python train.py --train_examples=203450 --avg_pool_shortcut=false --init="trunc_normal_002" --optimizer="normuon" --muon_scale="original" --nesterov=true --ema_decay=0.99 --batch_size=64
Rows from block 14 of a small multi-label image tagger, named by matrix and row number. Rows with one number belong to one channel. Each number is 50 + 12 x the weight over its row's rms, rounded and kept within 0 to 99. All counts start at 0. After the name is the row's rms in percent of the matrix's.
After each channel's rows are labels from the 100 images, of 14976, where the channel reaches its highest value: "responds to" is what is common among them. Only what is clearly more common there than usual is listed. The data: regions of photos with short descriptions (Visual Genome). In brackets: how many of the 100, against the usual share in percent.
# convs0: first 3x3 conv (model.blocks.14.convs.0.weight, 320x320x3x3, each kernel summed), inputs 160-319
# convs1: second 3x3 conv (model.blocks.14.convs.1.weight, 320x320x3x3, transposed, each kernel summed), outputs 160-319

convs0.28 078:37 33 55 51 46 54 50 41 41 50 49 54 55 50 46 37 47 50 52 51 46 52 41 44 51 53 52 56 54 52 60 64 51 51 42 49 30 56 49 43 31 38 48 57 49 56 63 47 51 46 39 52 42 48 50 54 85 58 41 56 35 50 55 50 51 62 50 64 49 51 52 53 44 49 48 54 50 44 48 51 53 48 48 50 51 22 51 54 41 48 53 39 49 49 55 59 47 70 53 24 07 53 40 60 53 42 44 52 51 51 50 56 37 59 33 51 40 54 50 44 59 41 63 57 47 48 52 62 51 54 74 71 46 41 55 49 59 55 46 56 60 73 51 41 52 46 68 39 53 40 52 48 51 44 46 51 49 49 44 47
convs1.28 085:38 41 41 51 42 45 45 53 51 46 55 41 51 52 35 42 47 57 55 48 50 60 71 50 52 56 55 42 50 65 42 45 53 50 48 41 45 53 59 48 55 47 53 07 50 49 51 48 53 47 46 81 53 50 60 54 53 54 53 45 26 62 61 48 47 49 43 52 25 48 50 44 43 33 56 55 74 55 51 38 58 57 47 08 54 49 45 78 53 60 56 68 46 47 40 34 57 39 52 42 41 57 56 55 51 48 47 39 00 29 34 48 28 59 56 44 57 49 40 39 58 41 45 50 50 49 52 52 41 56 62 65 51 41 45 51 54 49 51 53 81 24 48 13 56 58 52 69 20 56 58 31 56 36 75 56 52 33 41 39
responds to: text has "brown" (25 vs 4)

convs0.152 112:64 45 49 50 46 49 51 51 50 47 49 50 43 31 49 99 51 45 51 65 46 50 49 45 51 51 48 47 49 48 51 49 50 51 51 49 47 51 57 48 50 43 52 50 59 48 51 56 70 49 50 49 64 49 50 51 50 50 35 45 50 50 50 52 49 49 56 49 50 44 51 40 49 50 57 56 49 72 53 31 52 52 43 50 50 45 50 48 46 50 39 46 52 52 44 50 49 48 48 43 52 47 42 52 50 55 50 45 49 43 48 50 49 48 52 53 49 44 53 50 49 51 50 27 48 50 50 78 36 50 51 52 50 52 50 53 50 56 28 51 51 50 71 54 55 53 99 50 53 50 51 49 52 49 49 43 47 50 50 51
convs1.152 134:52 51 51 50 49 50 27 50 56 50 51 53 52 58 54 49 54 50 51 52 55 50 48 51 52 50 48 51 51 49 51 49 51 54 51 51 33 53 38 50 50 53 50 48 52 47 50 49 45 51 56 46 49 51 50 50 51 55 51 50 52 51 50 50 49 38 43 51 48 51 49 48 50 51 53 46 48 50 55 50 50 52 52 52 52 50 50 51 49 47 58 53 51 51 53 47 48 50 46 43 49 55 55 53 51 50 50 51 49 49 49 50 50 50 50 51 47 48 49 50 51 49 50 51 49 49 52 53 51 49 49 50 50 53 57 49 50 52 50 51 51 50 47 50 36 50 99 55 45 50 49 52 48 49 50 49 37 48 52 64
responds to: text has "tree" (25 vs 2)

convs0.157 088:55 44 42 50 81 52 49 44 39 52 63 52 54 48 66 44 51 53 49 57 54 54 50 49 46 57 44 47 54 67 58 52 57 50 52 51 34 45 54 51 49 42 47 32 48 51 55 54 49 47 48 49 44 57 51 63 09 45 58 49 52 49 56 55 53 47 50 51 58 50 47 54 42 43 57 44 36 99 52 48 43 55 41 57 51 65 50 49 46 52 51 42 51 54 65 43 45 54 55 53 42 49 47 45 50 49 49 53 53 49 45 51 50 48 40 18 61 51 39 45 50 48 58 40 52 49 52 42 50 50 44 36 49 46 50 42 48 51 49 50 56 51 57 57 51 50 46 41 46 52 61 53 55 00 65 40 51 54 47 53
convs1.157 044:53 62 53 47 55 47 45 43 45 47 30 42 48 53 49 58 00 51 44 41 55 51 50 48 47 55 45 70 45 46 27 58 56 49 67 30 54 55 62 53 53 48 44 54 41 49 58 55 60 54 50 48 66 62 55 42 38 33 49 52 68 60 61 55 54 17 43 43 33 49 25 48 56 81 55 37 56 56 49 35 22 48 47 49 57 49 48 46 31 58 48 79 47 49 48 43 50 41 51 47 44 49 51 49 78 49 55 34 52 48 35 50 37 54 50 48 49 54 31 53 31 37 68 55 48 45 49 52 50 01 46 58 68 61 49 12 96 50 33 49 46 46 83 46 85 51 41 59 52 49 49 51 78 57 65 47 47 46 48 48
responds to: text has "train" (51 vs 1.9)

convs0.316 212:50 52 48 49 48 46 52 48 48 40 49 50 56 51 51 52 52 49 50 49 47 51 48 47 49 50 49 54 54 47 48 54 49 50 46 50 51 50 50 57 47 51 50 50 49 49 49 50 48 45 50 49 53 52 49 48 31 49 50 49 50 48 50 51 50 51 52 46 50 49 50 50 49 49 50 50 48 51 42 50 49 50 49 48 50 49 52 49 54 52 50 54 50 49 52 54 50 47 48 49 60 49 50 51 50 47 50 49 52 55 51 49 50 47 42 46 50 53 49 53 51 49 53 47 51 50 50 50 56 52 44 62 47 47 52 50 49 49 50 50 50 49 50 51 48 50 51 50 51 49 50 50 49 99 51 50 54 49 49 52
convs1.316 313:50 87 64 51 49 50 51 49 49 55 52 41 49 49 50 55 50 60 50 50 52 52 48 47 51 49 51 49 50 51 38 51 44 45 47 46 49 91 48 65 50 49 49 51 52 46 50 45 56 61 52 46 55 51 52 49 47 57 59 45 49 49 52 50 49 48 48 54 54 50 52 50 58 49 51 50 49 50 50 50 44 50 55 59 50 50 55 58 49 53 49 49 43 76 50 45 50 58 48 50 48 49 49 48 50 41 51 60 42 58 49 49 52 50 48 49 47 48 48 51 44 49 44 51 46 48 51 51 51 49 52 49 47 49 36 45 54 50 48 49 49 50 51 46 55 43 47 42 48 46 49 50 80 40 50 50 47 48 49 45
responds to: text has "man" (42 vs 8.5); text has "shirt" (35 vs 3); text has "wearing" (28 vs 4.9); text has "blue" (27 vs 5.3)

convs0.149 070:53 33 45 47 45 49 50 52 56 66 44 46 45 49 30 61 48 48 52 49 54 53 53 59 55 49 50 45 49 47 52 45 50 52 46 53 70 50 50 53 50 44 52 40 52 48 72 52 50 50 51 51 55 48 50 47 50 52 48 54 49 51 51 30 58 33 58 41 51 49 50 48 53 51 49 55 44 47 38 51 49 49 45 51 39 50 51 38 52 51 90 47 58 57 62 42 48 48 45 52 70 54 48 50 50 48 50 44 48 47 53 04 52 60 09 39 59 34 50 48 55 50 30 51 45 50 42 47 62 42 68 63 50 55 49 48 50 57 41 49 45 40 48 65 43 49 56 50 46 47 48 56 46 80 41 50 30 48 49 47
convs1.149 062:76 52 15 43 55 51 51 47 42 66 51 52 50 49 46 48 57 54 51 52 53 47 57 40 52 52 54 52 69 47 49 59 50 50 52 49 58 57 50 48 56 59 44 44 48 43 54 72 00 64 50 64 47 51 54 52 45 58 59 87 42 62 50 45 50 50 43 55 49 44 50 40 49 50 53 49 51 49 47 53 50 49 50 63 56 36 46 52 43 45 63 75 63 49 44 40 51 43 39 58 52 61 63 65 53 33 52 59 13 44 61 46 47 52 49 55 54 53 51 56 69 80 59 46 50 48 49 52 50 48 52 39 56 59 23 57 50 50 42 50 68 47 49 54 52 63 49 47 42 51 51 61 49 95 45 49 50 53 49 58
responds to: text has "shirt" (40 vs 3); text has "man" (27 vs 8.5); text has "blue" (26 vs 5.3); text has "black" (25 vs 7.4)

convs0.135 071:51 56 57 50 46 42 53 48 41 60 47 51 15 50 49 51 43 52 49 45 44 51 47 52 51 46 50 61 53 39 53 49 60 50 48 59 00 52 50 65 56 54 48 45 55 47 48 46 50 55 49 59 41 47 54 38 43 54 49 44 49 51 46 59 52 46 52 53 50 50 50 48 36 46 44 45 50 51 38 53 48 46 38 54 51 51 47 33 27 44 45 37 48 49 42 48 51 57 45 40 79 50 48 42 45 62 49 52 49 55 39 50 65 59 68 43 74 46 47 58 61 50 47 57 49 58 49 48 52 50 74 47 35 49 61 49 50 50 53 52 47 50 46 58 48 51 56 56 44 50 43 48 50 32 42 48 37 49 52 55
convs1.135 067:51 61 48 48 09 52 50 64 55 44 50 51 40 49 47 36 56 57 50 54 50 42 50 47 50 45 48 51 50 49 49 51 52 46 56 48 56 53 48 44 47 49 41 54 49 39 54 50 60 54 50 65 37 49 55 49 62 52 49 67 64 56 39 52 52 52 52 55 38 45 52 46 53 51 54 49 99 50 51 37 40 44 48 55 53 64 57 57 51 44 53 65 50 50 59 54 49 51 41 62 54 49 47 43 49 45 47 49 00 37 47 37 36 49 47 49 53 50 48 52 51 47 99 51 47 52 55 87 50 26 60 47 52 56 49 47 48 54 48 45 60 46 51 48 48 57 52 57 41 82 52 48 42 45 55 43 50 56 53 56
responds to: text has "brown" (27 vs 4)

convs0.32 053:50 43 37 51 56 49 42 75 57 46 63 60 45 61 33 26 58 46 54 75 56 48 53 27 53 55 34 33 71 36 53 53 56 62 44 60 51 51 39 53 53 56 46 51 49 48 62 50 47 54 47 54 60 50 52 43 46 47 59 51 50 44 54 72 48 52 42 05 44 59 32 60 60 59 52 59 50 68 48 51 60 50 56 45 47 48 42 48 75 47 40 67 51 48 09 32 58 45 50 39 68 52 49 28 48 41 53 71 43 19 34 13 48 52 45 54 59 32 34 47 51 48 62 67 49 98 48 52 45 48 47 19 50 59 47 48 35 54 49 55 53 54 54 85 40 49 51 71 40 31 53 58 46 64 49 50 49 53 49 50
convs1.32 034:31 48 55 50 52 35 48 43 22 64 71 42 45 49 36 11 43 55 42 59 31 35 44 41 63 45 43 49 81 10 50 41 52 54 50 48 18 24 57 33 57 37 51 44 56 48 45 66 44 55 69 45 54 64 66 45 46 50 60 44 65 48 48 64 51 29 52 43 39 30 50 49 53 45 49 55 44 50 47 50 40 44 48 67 44 50 56 50 53 51 49 27 50 54 39 75 54 52 61 50 52 51 66 41 44 45 53 48 53 43 39 50 53 55 39 55 49 48 30 52 62 41 54 87 46 77 53 55 47 64 45 52 78 39 48 53 68 54 46 50 45 47 50 57 49 55 48 46 53 41 53 49 49 45 23 50 34 35 41 48
responds to: text has "shirt" (29 vs 3)

convs0.201 068:62 31 50 50 54 48 55 45 61 51 41 42 34 42 50 48 51 50 49 75 55 51 60 56 50 55 70 52 44 50 50 52 47 46 41 63 09 54 57 55 33 73 53 52 51 50 56 55 75 14 81 50 46 45 53 50 58 51 69 62 46 54 37 70 50 49 57 34 53 47 51 49 47 52 48 56 50 54 72 49 52 47 46 37 52 31 52 51 47 50 60 26 55 46 71 43 50 46 51 59 29 44 41 51 50 61 50 56 44 19 60 47 43 50 09 37 49 48 43 52 50 30 48 48 49 52 50 52 50 52 52 39 45 42 50 48 44 56 33 43 44 56 51 43 35 44 48 58 37 48 50 54 54 47 58 47 49 49 50 54
convs1.201 057:57 51 52 51 59 47 57 48 47 53 48 51 53 42 53 50 66 47 32 61 55 48 40 68 54 47 49 87 45 52 66 55 59 47 50 52 50 50 55 45 41 55 62 52 37 49 77 57 54 49 38 31 54 45 47 41 45 52 48 51 57 50 51 57 29 49 67 56 51 51 17 52 29 71 58 48 47 59 46 40 00 40 52 99 50 52 50 36 57 39 47 45 52 36 44 51 53 51 55 38 53 50 65 47 49 29 72 57 60 49 55 47 33 51 48 50 50 52 48 53 34 40 39 49 48 44 40 57 46 51 45 52 57 53 11 48 57 54 43 49 40 34 58 49 36 46 40 35 47 54 50 35 27 56 45 53 58 56 52 53
responds to: text has "train" (29 vs 1.9)

convs0.114 069:52 44 47 54 36 51 51 45 64 41 62 43 34 49 47 61 53 31 48 42 57 53 54 53 52 49 87 51 52 56 50 47 49 52 53 56 21 41 50 76 38 61 50 46 52 50 46 41 33 49 34 49 47 66 53 53 38 51 48 54 48 54 48 00 50 12 61 38 52 54 51 58 54 48 47 62 50 47 51 42 46 55 46 45 51 28 55 48 58 52 41 57 46 47 51 28 49 48 53 71 00 53 56 50 50 48 50 48 51 59 08 44 46 50 29 47 36 51 36 74 52 43 41 25 45 47 63 50 49 52 44 51 52 52 50 52 50 46 40 57 56 61 50 25 17 50 48 46 49 64 49 53 46 73 52 60 61 49 55 48
convs1.114 035:54 35 50 56 34 50 71 41 63 52 99 44 52 50 53 54 08 58 54 53 46 36 51 52 52 55 53 41 50 51 49 44 49 54 47 52 61 08 50 21 55 49 51 53 55 69 30 52 55 48 35 18 46 61 42 42 54 57 49 45 50 72 50 47 44 50 49 43 44 56 54 47 52 48 45 55 49 50 64 48 47 37 49 36 50 38 46 56 56 44 62 05 57 99 43 39 45 54 51 40 37 31 53 31 51 57 60 51 52 50 46 58 32 64 64 44 51 48 61 59 46 55 54 64 42 47 40 36 34 70 51 43 41 47 48 46 55 55 54 50 37 45 43 37 46 53 48 50 59 32 51 54 31 51 39 56 48 38 46 41
responds to: text has "shirt" (34 vs 3); text has "man" (26 vs 8.5)

convs0.311 070:58 40 45 52 47 44 51 62 55 18 40 38 56 54 54 34 50 43 49 54 41 50 48 49 44 52 37 48 51 53 47 56 47 48 55 51 39 50 51 54 49 51 51 52 48 49 39 65 44 31 57 53 82 53 52 52 12 47 54 55 39 54 33 78 52 50 62 43 54 55 52 54 41 36 52 63 54 60 50 52 46 51 56 35 51 54 44 51 57 51 54 51 57 52 41 29 49 45 52 58 50 47 48 46 53 64 50 50 55 41 55 72 49 54 53 99 49 27 37 45 52 38 61 52 52 57 46 69 49 49 44 48 42 41 43 58 21 53 49 48 48 46 43 66 44 52 51 86 17 59 47 52 50 61 46 54 55 50 48 48
convs1.311 050:50 51 46 52 46 46 52 21 37 42 57 59 45 49 48 62 56 35 32 48 25 48 52 35 52 54 47 60 65 49 50 52 51 50 11 47 49 61 56 51 52 50 45 53 59 46 49 63 47 51 53 51 49 45 64 47 44 50 38 55 50 54 47 60 54 56 47 48 58 50 61 43 44 53 42 48 23 53 45 53 55 47 56 86 49 43 46 57 40 15 46 53 53 66 59 53 47 46 50 47 46 57 53 49 37 48 52 43 47 41 56 46 38 42 28 53 52 48 45 56 44 45 51 48 54 47 40 45 50 51 48 67 78 53 36 52 49 52 47 52 46 37 52 86 47 89 53 82 51 52 58 42 49 53 54 55 51 53 53 52
responds to: text has "black" (27 vs 7.4)

convs0.276 050:49 43 43 53 67 55 51 85 54 89 50 48 47 46 58 65 50 51 49 76 60 51 81 53 49 50 50 48 50 51 43 60 52 51 54 80 15 44 47 51 56 49 47 79 47 44 54 47 50 53 47 55 09 53 55 68 61 49 32 54 33 51 50 54 49 51 38 36 51 51 50 48 54 59 50 84 55 46 52 57 46 63 66 54 32 45 52 54 67 52 26 44 43 41 48 48 51 46 54 36 98 48 46 51 51 47 53 29 46 50 48 51 54 59 53 50 50 47 50 53 41 46 50 22 53 53 54 45 65 48 32 62 45 51 52 47 39 43 49 46 48 45 62 53 62 52 41 83 53 40 49 50 47 61 48 65 33 61 49 52
convs1.276 060:60 34 48 38 54 61 35 50 53 63 50 43 53 50 73 48 49 33 44 55 50 65 33 34 31 55 47 54 73 66 42 44 54 49 49 47 45 44 48 48 43 77 35 46 51 53 35 67 49 56 37 48 63 45 52 53 45 33 50 28 40 55 48 43 50 47 50 35 49 64 49 11 52 58 52 42 44 54 52 58 47 42 37 45 45 26 58 36 45 53 34 64 45 21 53 39 51 50 49 51 54 50 57 72 51 45 38 48 49 52 53 53 50 47 60 50 50 50 49 86 57 55 52 44 52 50 50 36 46 68 58 64 59 28 59 54 53 42 44 48 50 37 52 53 48 52 48 84 51 43 51 39 48 43 47 57 48 48 43 57
responds to: text has "shirt" (27 vs 3)

convs0.205 078:45 64 47 50 55 45 56 87 57 49 50 50 79 50 58 47 53 54 66 49 49 46 55 21 46 52 49 52 49 52 48 51 51 47 48 56 39 23 45 44 64 49 51 48 50 40 19 44 44 48 51 41 62 41 50 47 79 64 51 52 43 49 53 50 48 54 70 53 50 48 49 47 36 67 60 40 50 93 54 51 50 52 47 49 51 48 42 41 46 62 51 99 50 38 40 45 49 49 49 57 29 52 41 59 50 44 43 49 47 48 74 00 62 73 60 99 46 60 48 44 41 39 30 47 50 53 49 52 48 47 47 38 48 49 53 45 49 49 43 48 45 48 49 58 50 45 48 46 23 48 50 45 50 35 54 50 69 42 48 45
convs1.205 063:38 87 22 54 63 17 53 40 54 48 56 54 64 51 82 50 53 56 43 26 46 51 50 44 71 50 80 50 56 29 49 54 56 37 32 49 46 38 40 49 86 64 41 76 40 48 44 46 54 46 55 48 43 49 57 51 67 62 49 52 69 53 54 64 47 36 46 45 52 43 49 40 43 58 42 44 64 53 50 30 45 57 42 47 51 58 64 49 48 94 29 57 69 45 64 47 52 50 49 40 32 59 61 55 50 46 16 62 57 49 61 44 94 49 34 52 60 56 49 32 44 47 48 51 22 44 39 54 50 04 07 56 49 47 47 49 45 47 50 54 60 49 49 79 40 42 49 54 53 46 39 45 51 51 38 66 49 43 40 52
responds to: text has "sign" (31 vs 1.8)

convs0.300 070:48 63 39 50 57 55 39 00 59 53 51 55 26 59 54 24 57 39 49 49 53 44 52 43 49 52 45 49 46 53 53 49 48 49 51 47 42 56 48 42 48 60 49 46 45 49 55 42 49 52 34 56 62 47 52 50 37 47 48 48 49 58 48 35 51 48 53 22 49 47 44 46 66 53 47 53 52 00 37 44 45 57 72 58 52 46 39 59 48 62 64 25 13 56 51 50 53 51 30 50 99 45 55 52 43 21 51 52 44 56 60 45 52 48 76 62 79 55 56 36 48 36 54 46 49 57 38 52 58 49 48 48 57 50 50 35 44 33 43 59 56 51 41 41 49 46 52 52 30 46 44 53 49 54 51 48 49 48 49 48
convs1.300 031:65 49 51 54 48 36 49 50 13 45 55 43 49 37 31 48 60 50 57 47 52 31 50 54 53 36 43 52 44 46 71 57 52 56 54 55 44 46 30 49 68 49 32 42 55 50 60 56 45 52 53 52 39 55 56 42 56 59 45 99 49 43 49 51 49 53 36 43 46 53 49 44 47 43 42 51 53 52 46 31 68 54 85 56 50 46 37 54 53 83 70 56 50 45 45 62 57 51 23 46 79 68 38 64 49 42 48 50 52 52 48 57 35 53 51 64 20 42 55 64 49 44 50 44 51 67 50 48 46 52 56 35 50 47 42 40 12 21 75 47 64 63 58 39 55 41 52 24 52 47 53 45 45 30 49 59 99 68 36 47
responds to: text has "shirt" (37 vs 3); text has "man" (37 vs 8.5); text has "wearing" (27 vs 4.9)

convs0.270 056:54 51 58 51 43 55 51 70 36 59 53 53 06 46 34 45 54 40 48 65 42 50 48 52 52 62 41 40 50 57 56 41 48 49 46 14 38 61 49 37 53 38 51 65 53 60 65 52 20 48 40 54 57 54 51 50 42 53 29 49 54 39 48 41 48 59 49 46 49 41 46 52 37 44 53 47 46 14 55 50 36 45 53 49 45 64 52 53 54 53 45 50 54 79 74 54 49 38 53 54 76 48 56 53 50 46 47 48 41 46 52 58 44 46 96 56 68 06 46 51 49 37 57 84 49 46 50 58 46 48 40 44 64 47 47 61 52 51 24 48 63 56 48 34 56 54 49 04 70 49 53 50 54 55 49 52 60 59 44 51
convs1.270 050:47 27 42 54 45 53 33 42 55 64 51 47 44 42 64 41 55 41 42 41 57 43 42 49 78 60 38 47 36 44 66 44 54 49 74 49 58 50 30 42 46 61 58 52 53 44 44 50 68 63 41 49 87 35 50 49 34 42 47 55 60 43 43 60 54 48 43 57 41 58 40 77 59 37 39 51 47 50 62 45 68 43 63 43 74 58 50 60 48 45 56 42 46 67 39 52 53 43 41 79 40 52 50 84 40 51 51 52 52 45 58 50 47 49 52 47 50 52 44 38 63 59 56 54 62 46 53 42 49 48 56 52 45 46 18 50 51 46 49 45 86 43 44 57 39 51 49 29 59 51 14 68 47 47 52 64 51 00 54 50
responds to: text has "shirt" (28 vs 3); text has "man" (26 vs 8.5)

convs0.215 064:26 29 59 50 70 51 55 69 39 37 50 60 48 55 52 67 50 43 55 67 56 62 48 59 47 50 51 47 73 55 66 50 49 47 41 51 42 43 56 46 32 05 49 58 52 51 42 53 14 47 58 49 44 43 51 51 30 53 53 50 53 41 52 66 61 58 14 55 50 38 50 44 50 54 59 60 41 99 49 52 59 70 49 36 47 44 50 54 54 36 39 07 61 51 41 52 53 66 48 41 09 49 54 49 52 53 39 50 49 50 51 62 35 45 49 19 41 51 48 56 54 38 48 53 51 43 40 47 42 55 53 51 48 45 53 56 43 51 62 44 68 51 47 59 53 51 49 29 10 49 46 48 51 34 49 56 51 51 46 55
convs1.215 075:29 49 49 46 48 27 50 34 61 47 37 31 43 49 52 76 45 57 62 18 56 20 65 50 56 63 46 52 52 61 50 50 61 51 69 38 36 50 42 46 77 66 49 38 34 62 49 51 72 58 49 78 45 54 52 57 50 52 43 45 52 36 72 54 49 49 45 23 59 53 40 50 63 99 49 50 69 45 55 37 45 56 52 40 51 59 50 48 47 51 54 51 52 45 51 46 45 54 59 68 43 52 38 52 47 53 51 35 66 49 44 50 56 83 46 17 41 46 46 28 61 47 53 68 53 56 41 51 42 52 47 46 51 52 52 52 30 42 52 49 47 54 50 15 53 49 55 42 82 51 44 54 41 50 52 43 81 35 49 48
responds to: text has "horse" (28 vs 1.4); text has "brown" (25 vs 4)

convs0.202 139:48 54 54 50 51 50 51 39 47 41 48 49 51 53 58 50 51 49 50 50 51 54 55 48 52 49 49 57 54 49 47 67 48 50 51 52 46 43 51 72 49 48 50 37 50 52 56 50 49 48 50 54 52 50 53 51 94 47 48 50 56 52 49 41 51 52 48 44 50 48 50 49 49 49 50 50 50 48 28 49 47 51 47 51 50 49 50 48 47 51 49 52 49 45 44 45 50 58 50 50 99 51 50 49 51 49 50 58 50 45 25 78 58 47 38 46 52 50 46 56 58 51 47 49 50 55 50 49 49 57 52 89 42 50 52 50 56 45 48 50 48 44 48 44 46 51 50 51 40 50 42 50 51 99 50 49 54 41 49 55
convs1.202 128:52 57 58 20 52 44 53 46 46 56 49 48 50 48 30 52 80 73 49 50 45 51 50 48 49 46 52 42 49 52 78 52 41 68 44 52 51 34 56 48 40 45 39 54 46 51 50 61 99 61 50 38 47 51 48 52 80 55 52 50 41 42 27 42 48 45 46 17 39 48 46 42 67 65 51 48 48 50 49 50 53 21 51 51 49 43 68 45 65 49 45 40 38 49 40 46 48 51 70 40 68 48 41 56 47 60 51 52 41 61 52 64 48 51 48 55 48 47 36 51 55 41 68 50 23 54 49 52 48 44 14 59 50 47 51 50 51 50 67 49 55 27 51 51 49 48 50 59 31 69 54 48 64 49 42 52 72 53 41 50
responds to: text has "man" (39 vs 8.5); text has "shirt" (33 vs 3)

convs0.53 059:63 53 36 51 48 49 50 80 55 53 56 46 27 53 57 53 47 47 50 45 54 52 50 48 47 48 75 52 47 48 65 57 48 59 56 44 60 54 45 41 44 45 45 66 60 46 46 43 99 48 44 53 47 57 51 54 53 49 47 52 43 57 60 53 53 54 57 57 65 52 50 54 43 49 50 81 48 56 54 49 47 52 39 49 54 55 48 49 56 51 51 46 46 50 76 47 48 50 60 47 67 52 40 39 53 64 49 58 50 48 51 49 52 46 57 61 51 43 61 47 54 31 49 71 50 49 50 53 60 48 47 33 52 60 40 56 50 44 48 51 49 54 55 62 46 51 63 50 19 64 42 55 57 87 44 44 36 49 49 42
convs1.53 061:53 44 39 52 50 61 49 43 53 50 50 53 49 64 54 49 52 51 57 59 49 50 48 47 51 49 53 50 54 49 53 58 54 48 46 49 37 50 35 49 36 61 51 73 53 55 49 47 47 48 53 53 51 52 52 48 51 52 57 54 51 66 53 51 54 56 42 57 43 49 52 52 46 51 51 50 49 47 44 52 51 45 49 50 50 50 46 50 49 51 44 61 46 48 44 49 46 48 46 52 49 48 53 52 51 50 51 45 47 45 48 51 53 42 49 57 40 51 48 52 42 50 50 46 56 52 53 50 47 51 50 52 56 55 54 50 51 50 52 51 51 48 47 45 43 50 64 48 48 53 56 53 49 50 52 59 38 44 51 60
responds to: text has "tree" (26 vs 2)

convs0.20 067:46 53 45 45 45 49 46 51 48 55 51 41 19 45 63 46 45 42 48 26 46 51 56 46 48 59 53 57 53 46 83 54 51 47 44 52 41 45 45 44 53 52 49 48 40 45 55 50 00 53 58 47 39 58 50 40 41 57 61 51 53 45 52 43 45 66 58 12 53 48 51 41 31 84 48 48 48 66 37 51 46 56 43 50 29 56 36 65 99 49 41 49 60 44 72 45 48 50 59 47 41 49 48 57 54 43 39 49 49 55 65 57 23 53 51 52 52 39 47 56 52 49 49 48 54 44 49 25 51 46 50 55 54 51 49 40 49 50 46 45 68 50 70 57 37 44 49 22 56 45 64 46 51 36 65 37 51 46 48 51
convs1.20 046:50 41 69 49 23 57 49 54 36 66 43 50 57 51 45 54 56 54 48 51 51 45 47 53 56 51 51 54 51 33 46 49 52 48 52 43 42 43 54 44 45 50 50 46 44 44 48 51 51 51 53 45 76 50 60 17 50 57 63 48 32 49 48 46 50 23 47 57 53 53 26 21 42 73 46 55 59 59 55 42 49 51 52 37 51 51 38 51 50 48 58 39 51 10 41 59 43 44 54 43 49 66 51 51 53 52 50 54 54 41 35 43 83 47 52 33 63 50 65 48 50 42 58 63 58 45 27 49 43 49 83 57 54 34 84 52 49 46 46 50 55 50 60 97 58 11 53 76 25 52 41 58 51 55 58 49 27 64 51 34
responds to: text has "sign" (32 vs 1.8)

convs0.175 079:52 58 48 51 49 48 47 43 71 52 44 43 51 48 50 56 44 49 52 50 41 41 41 52 50 50 50 59 57 52 48 51 49 48 56 47 47 16 52 42 48 47 52 55 48 50 51 51 54 40 50 50 30 46 49 51 72 58 59 54 50 60 51 42 48 48 50 41 49 49 53 50 50 46 48 51 47 51 55 43 46 54 52 40 58 53 50 49 30 54 54 45 46 60 55 51 49 45 41 52 76 60 47 56 50 53 50 38 47 63 48 73 56 51 21 68 48 47 33 39 48 53 56 45 50 44 50 56 64 50 43 45 46 51 48 46 58 49 58 60 51 50 42 52 46 50 41 57 28 56 42 45 65 18 51 55 59 51 54 51
convs1.175 086:50 48 49 54 41 35 48 50 51 49 34 50 44 45 46 52 43 55 50 23 49 49 58 55 38 54 49 50 36 53 41 46 52 41 50 50 49 53 48 47 51 15 49 67 50 52 54 54 49 54 49 47 01 43 46 63 54 42 52 46 55 42 52 64 51 52 47 50 50 36 50 58 42 41 52 52 58 48 52 53 50 47 54 49 48 74 50 52 37 51 58 49 60 49 50 53 49 44 40 50 52 46 40 53 52 51 51 49 46 51 50 52 69 49 52 53 50 74 47 53 52 37 45 52 51 46 42 51 49 48 51 49 53 57 47 59 50 55 50 54 48 51 50 50 49 53 47 52 50 50 47 50 48 51 48 50 50 32 49 53
responds to: text has "train" (35 vs 1.9)

convs0.123 054:77 38 48 50 60 54 49 53 52 14 49 52 64 53 60 95 46 48 50 49 51 49 58 55 47 49 53 51 55 42 50 45 54 52 55 47 58 47 48 70 51 59 54 61 50 49 74 49 44 45 49 65 55 47 53 48 86 62 53 46 56 44 55 63 49 51 56 68 49 47 51 55 52 51 47 27 40 16 51 42 25 56 52 52 53 54 43 52 77 49 48 52 55 44 83 34 57 55 47 70 77 53 52 49 54 59 49 47 45 44 69 28 44 54 00 49 37 57 59 64 53 46 61 86 48 54 50 48 56 49 58 81 50 51 61 55 44 64 59 58 49 52 47 50 74 47 49 54 37 56 47 49 53 49 51 50 40 51 51 54
convs1.123 076:67 49 55 30 44 40 38 57 59 52 50 53 51 49 51 18 51 47 53 55 51 53 53 54 45 55 50 43 58 29 62 62 45 58 11 32 55 40 50 49 44 52 42 51 49 47 55 74 46 17 51 57 52 47 36 46 48 71 49 67 43 86 57 52 48 00 54 50 46 45 46 00 41 51 53 50 31 57 28 44 61 57 78 61 48 45 46 53 33 29 35 62 68 43 39 46 50 29 51 45 65 37 43 39 23 43 50 54 29 48 60 48 15 51 49 50 64 52 52 53 56 57 51 55 56 45 46 49 53 23 74 35 47 51 53 61 59 48 48 49 60 52 32 42 44 35 56 62 53 43 50 60 43 58 77 56 54 42 38 57
responds to: text has "shirt" (35 vs 3); text has "man" (35 vs 8.5); text has "wearing" (30 vs 4.9)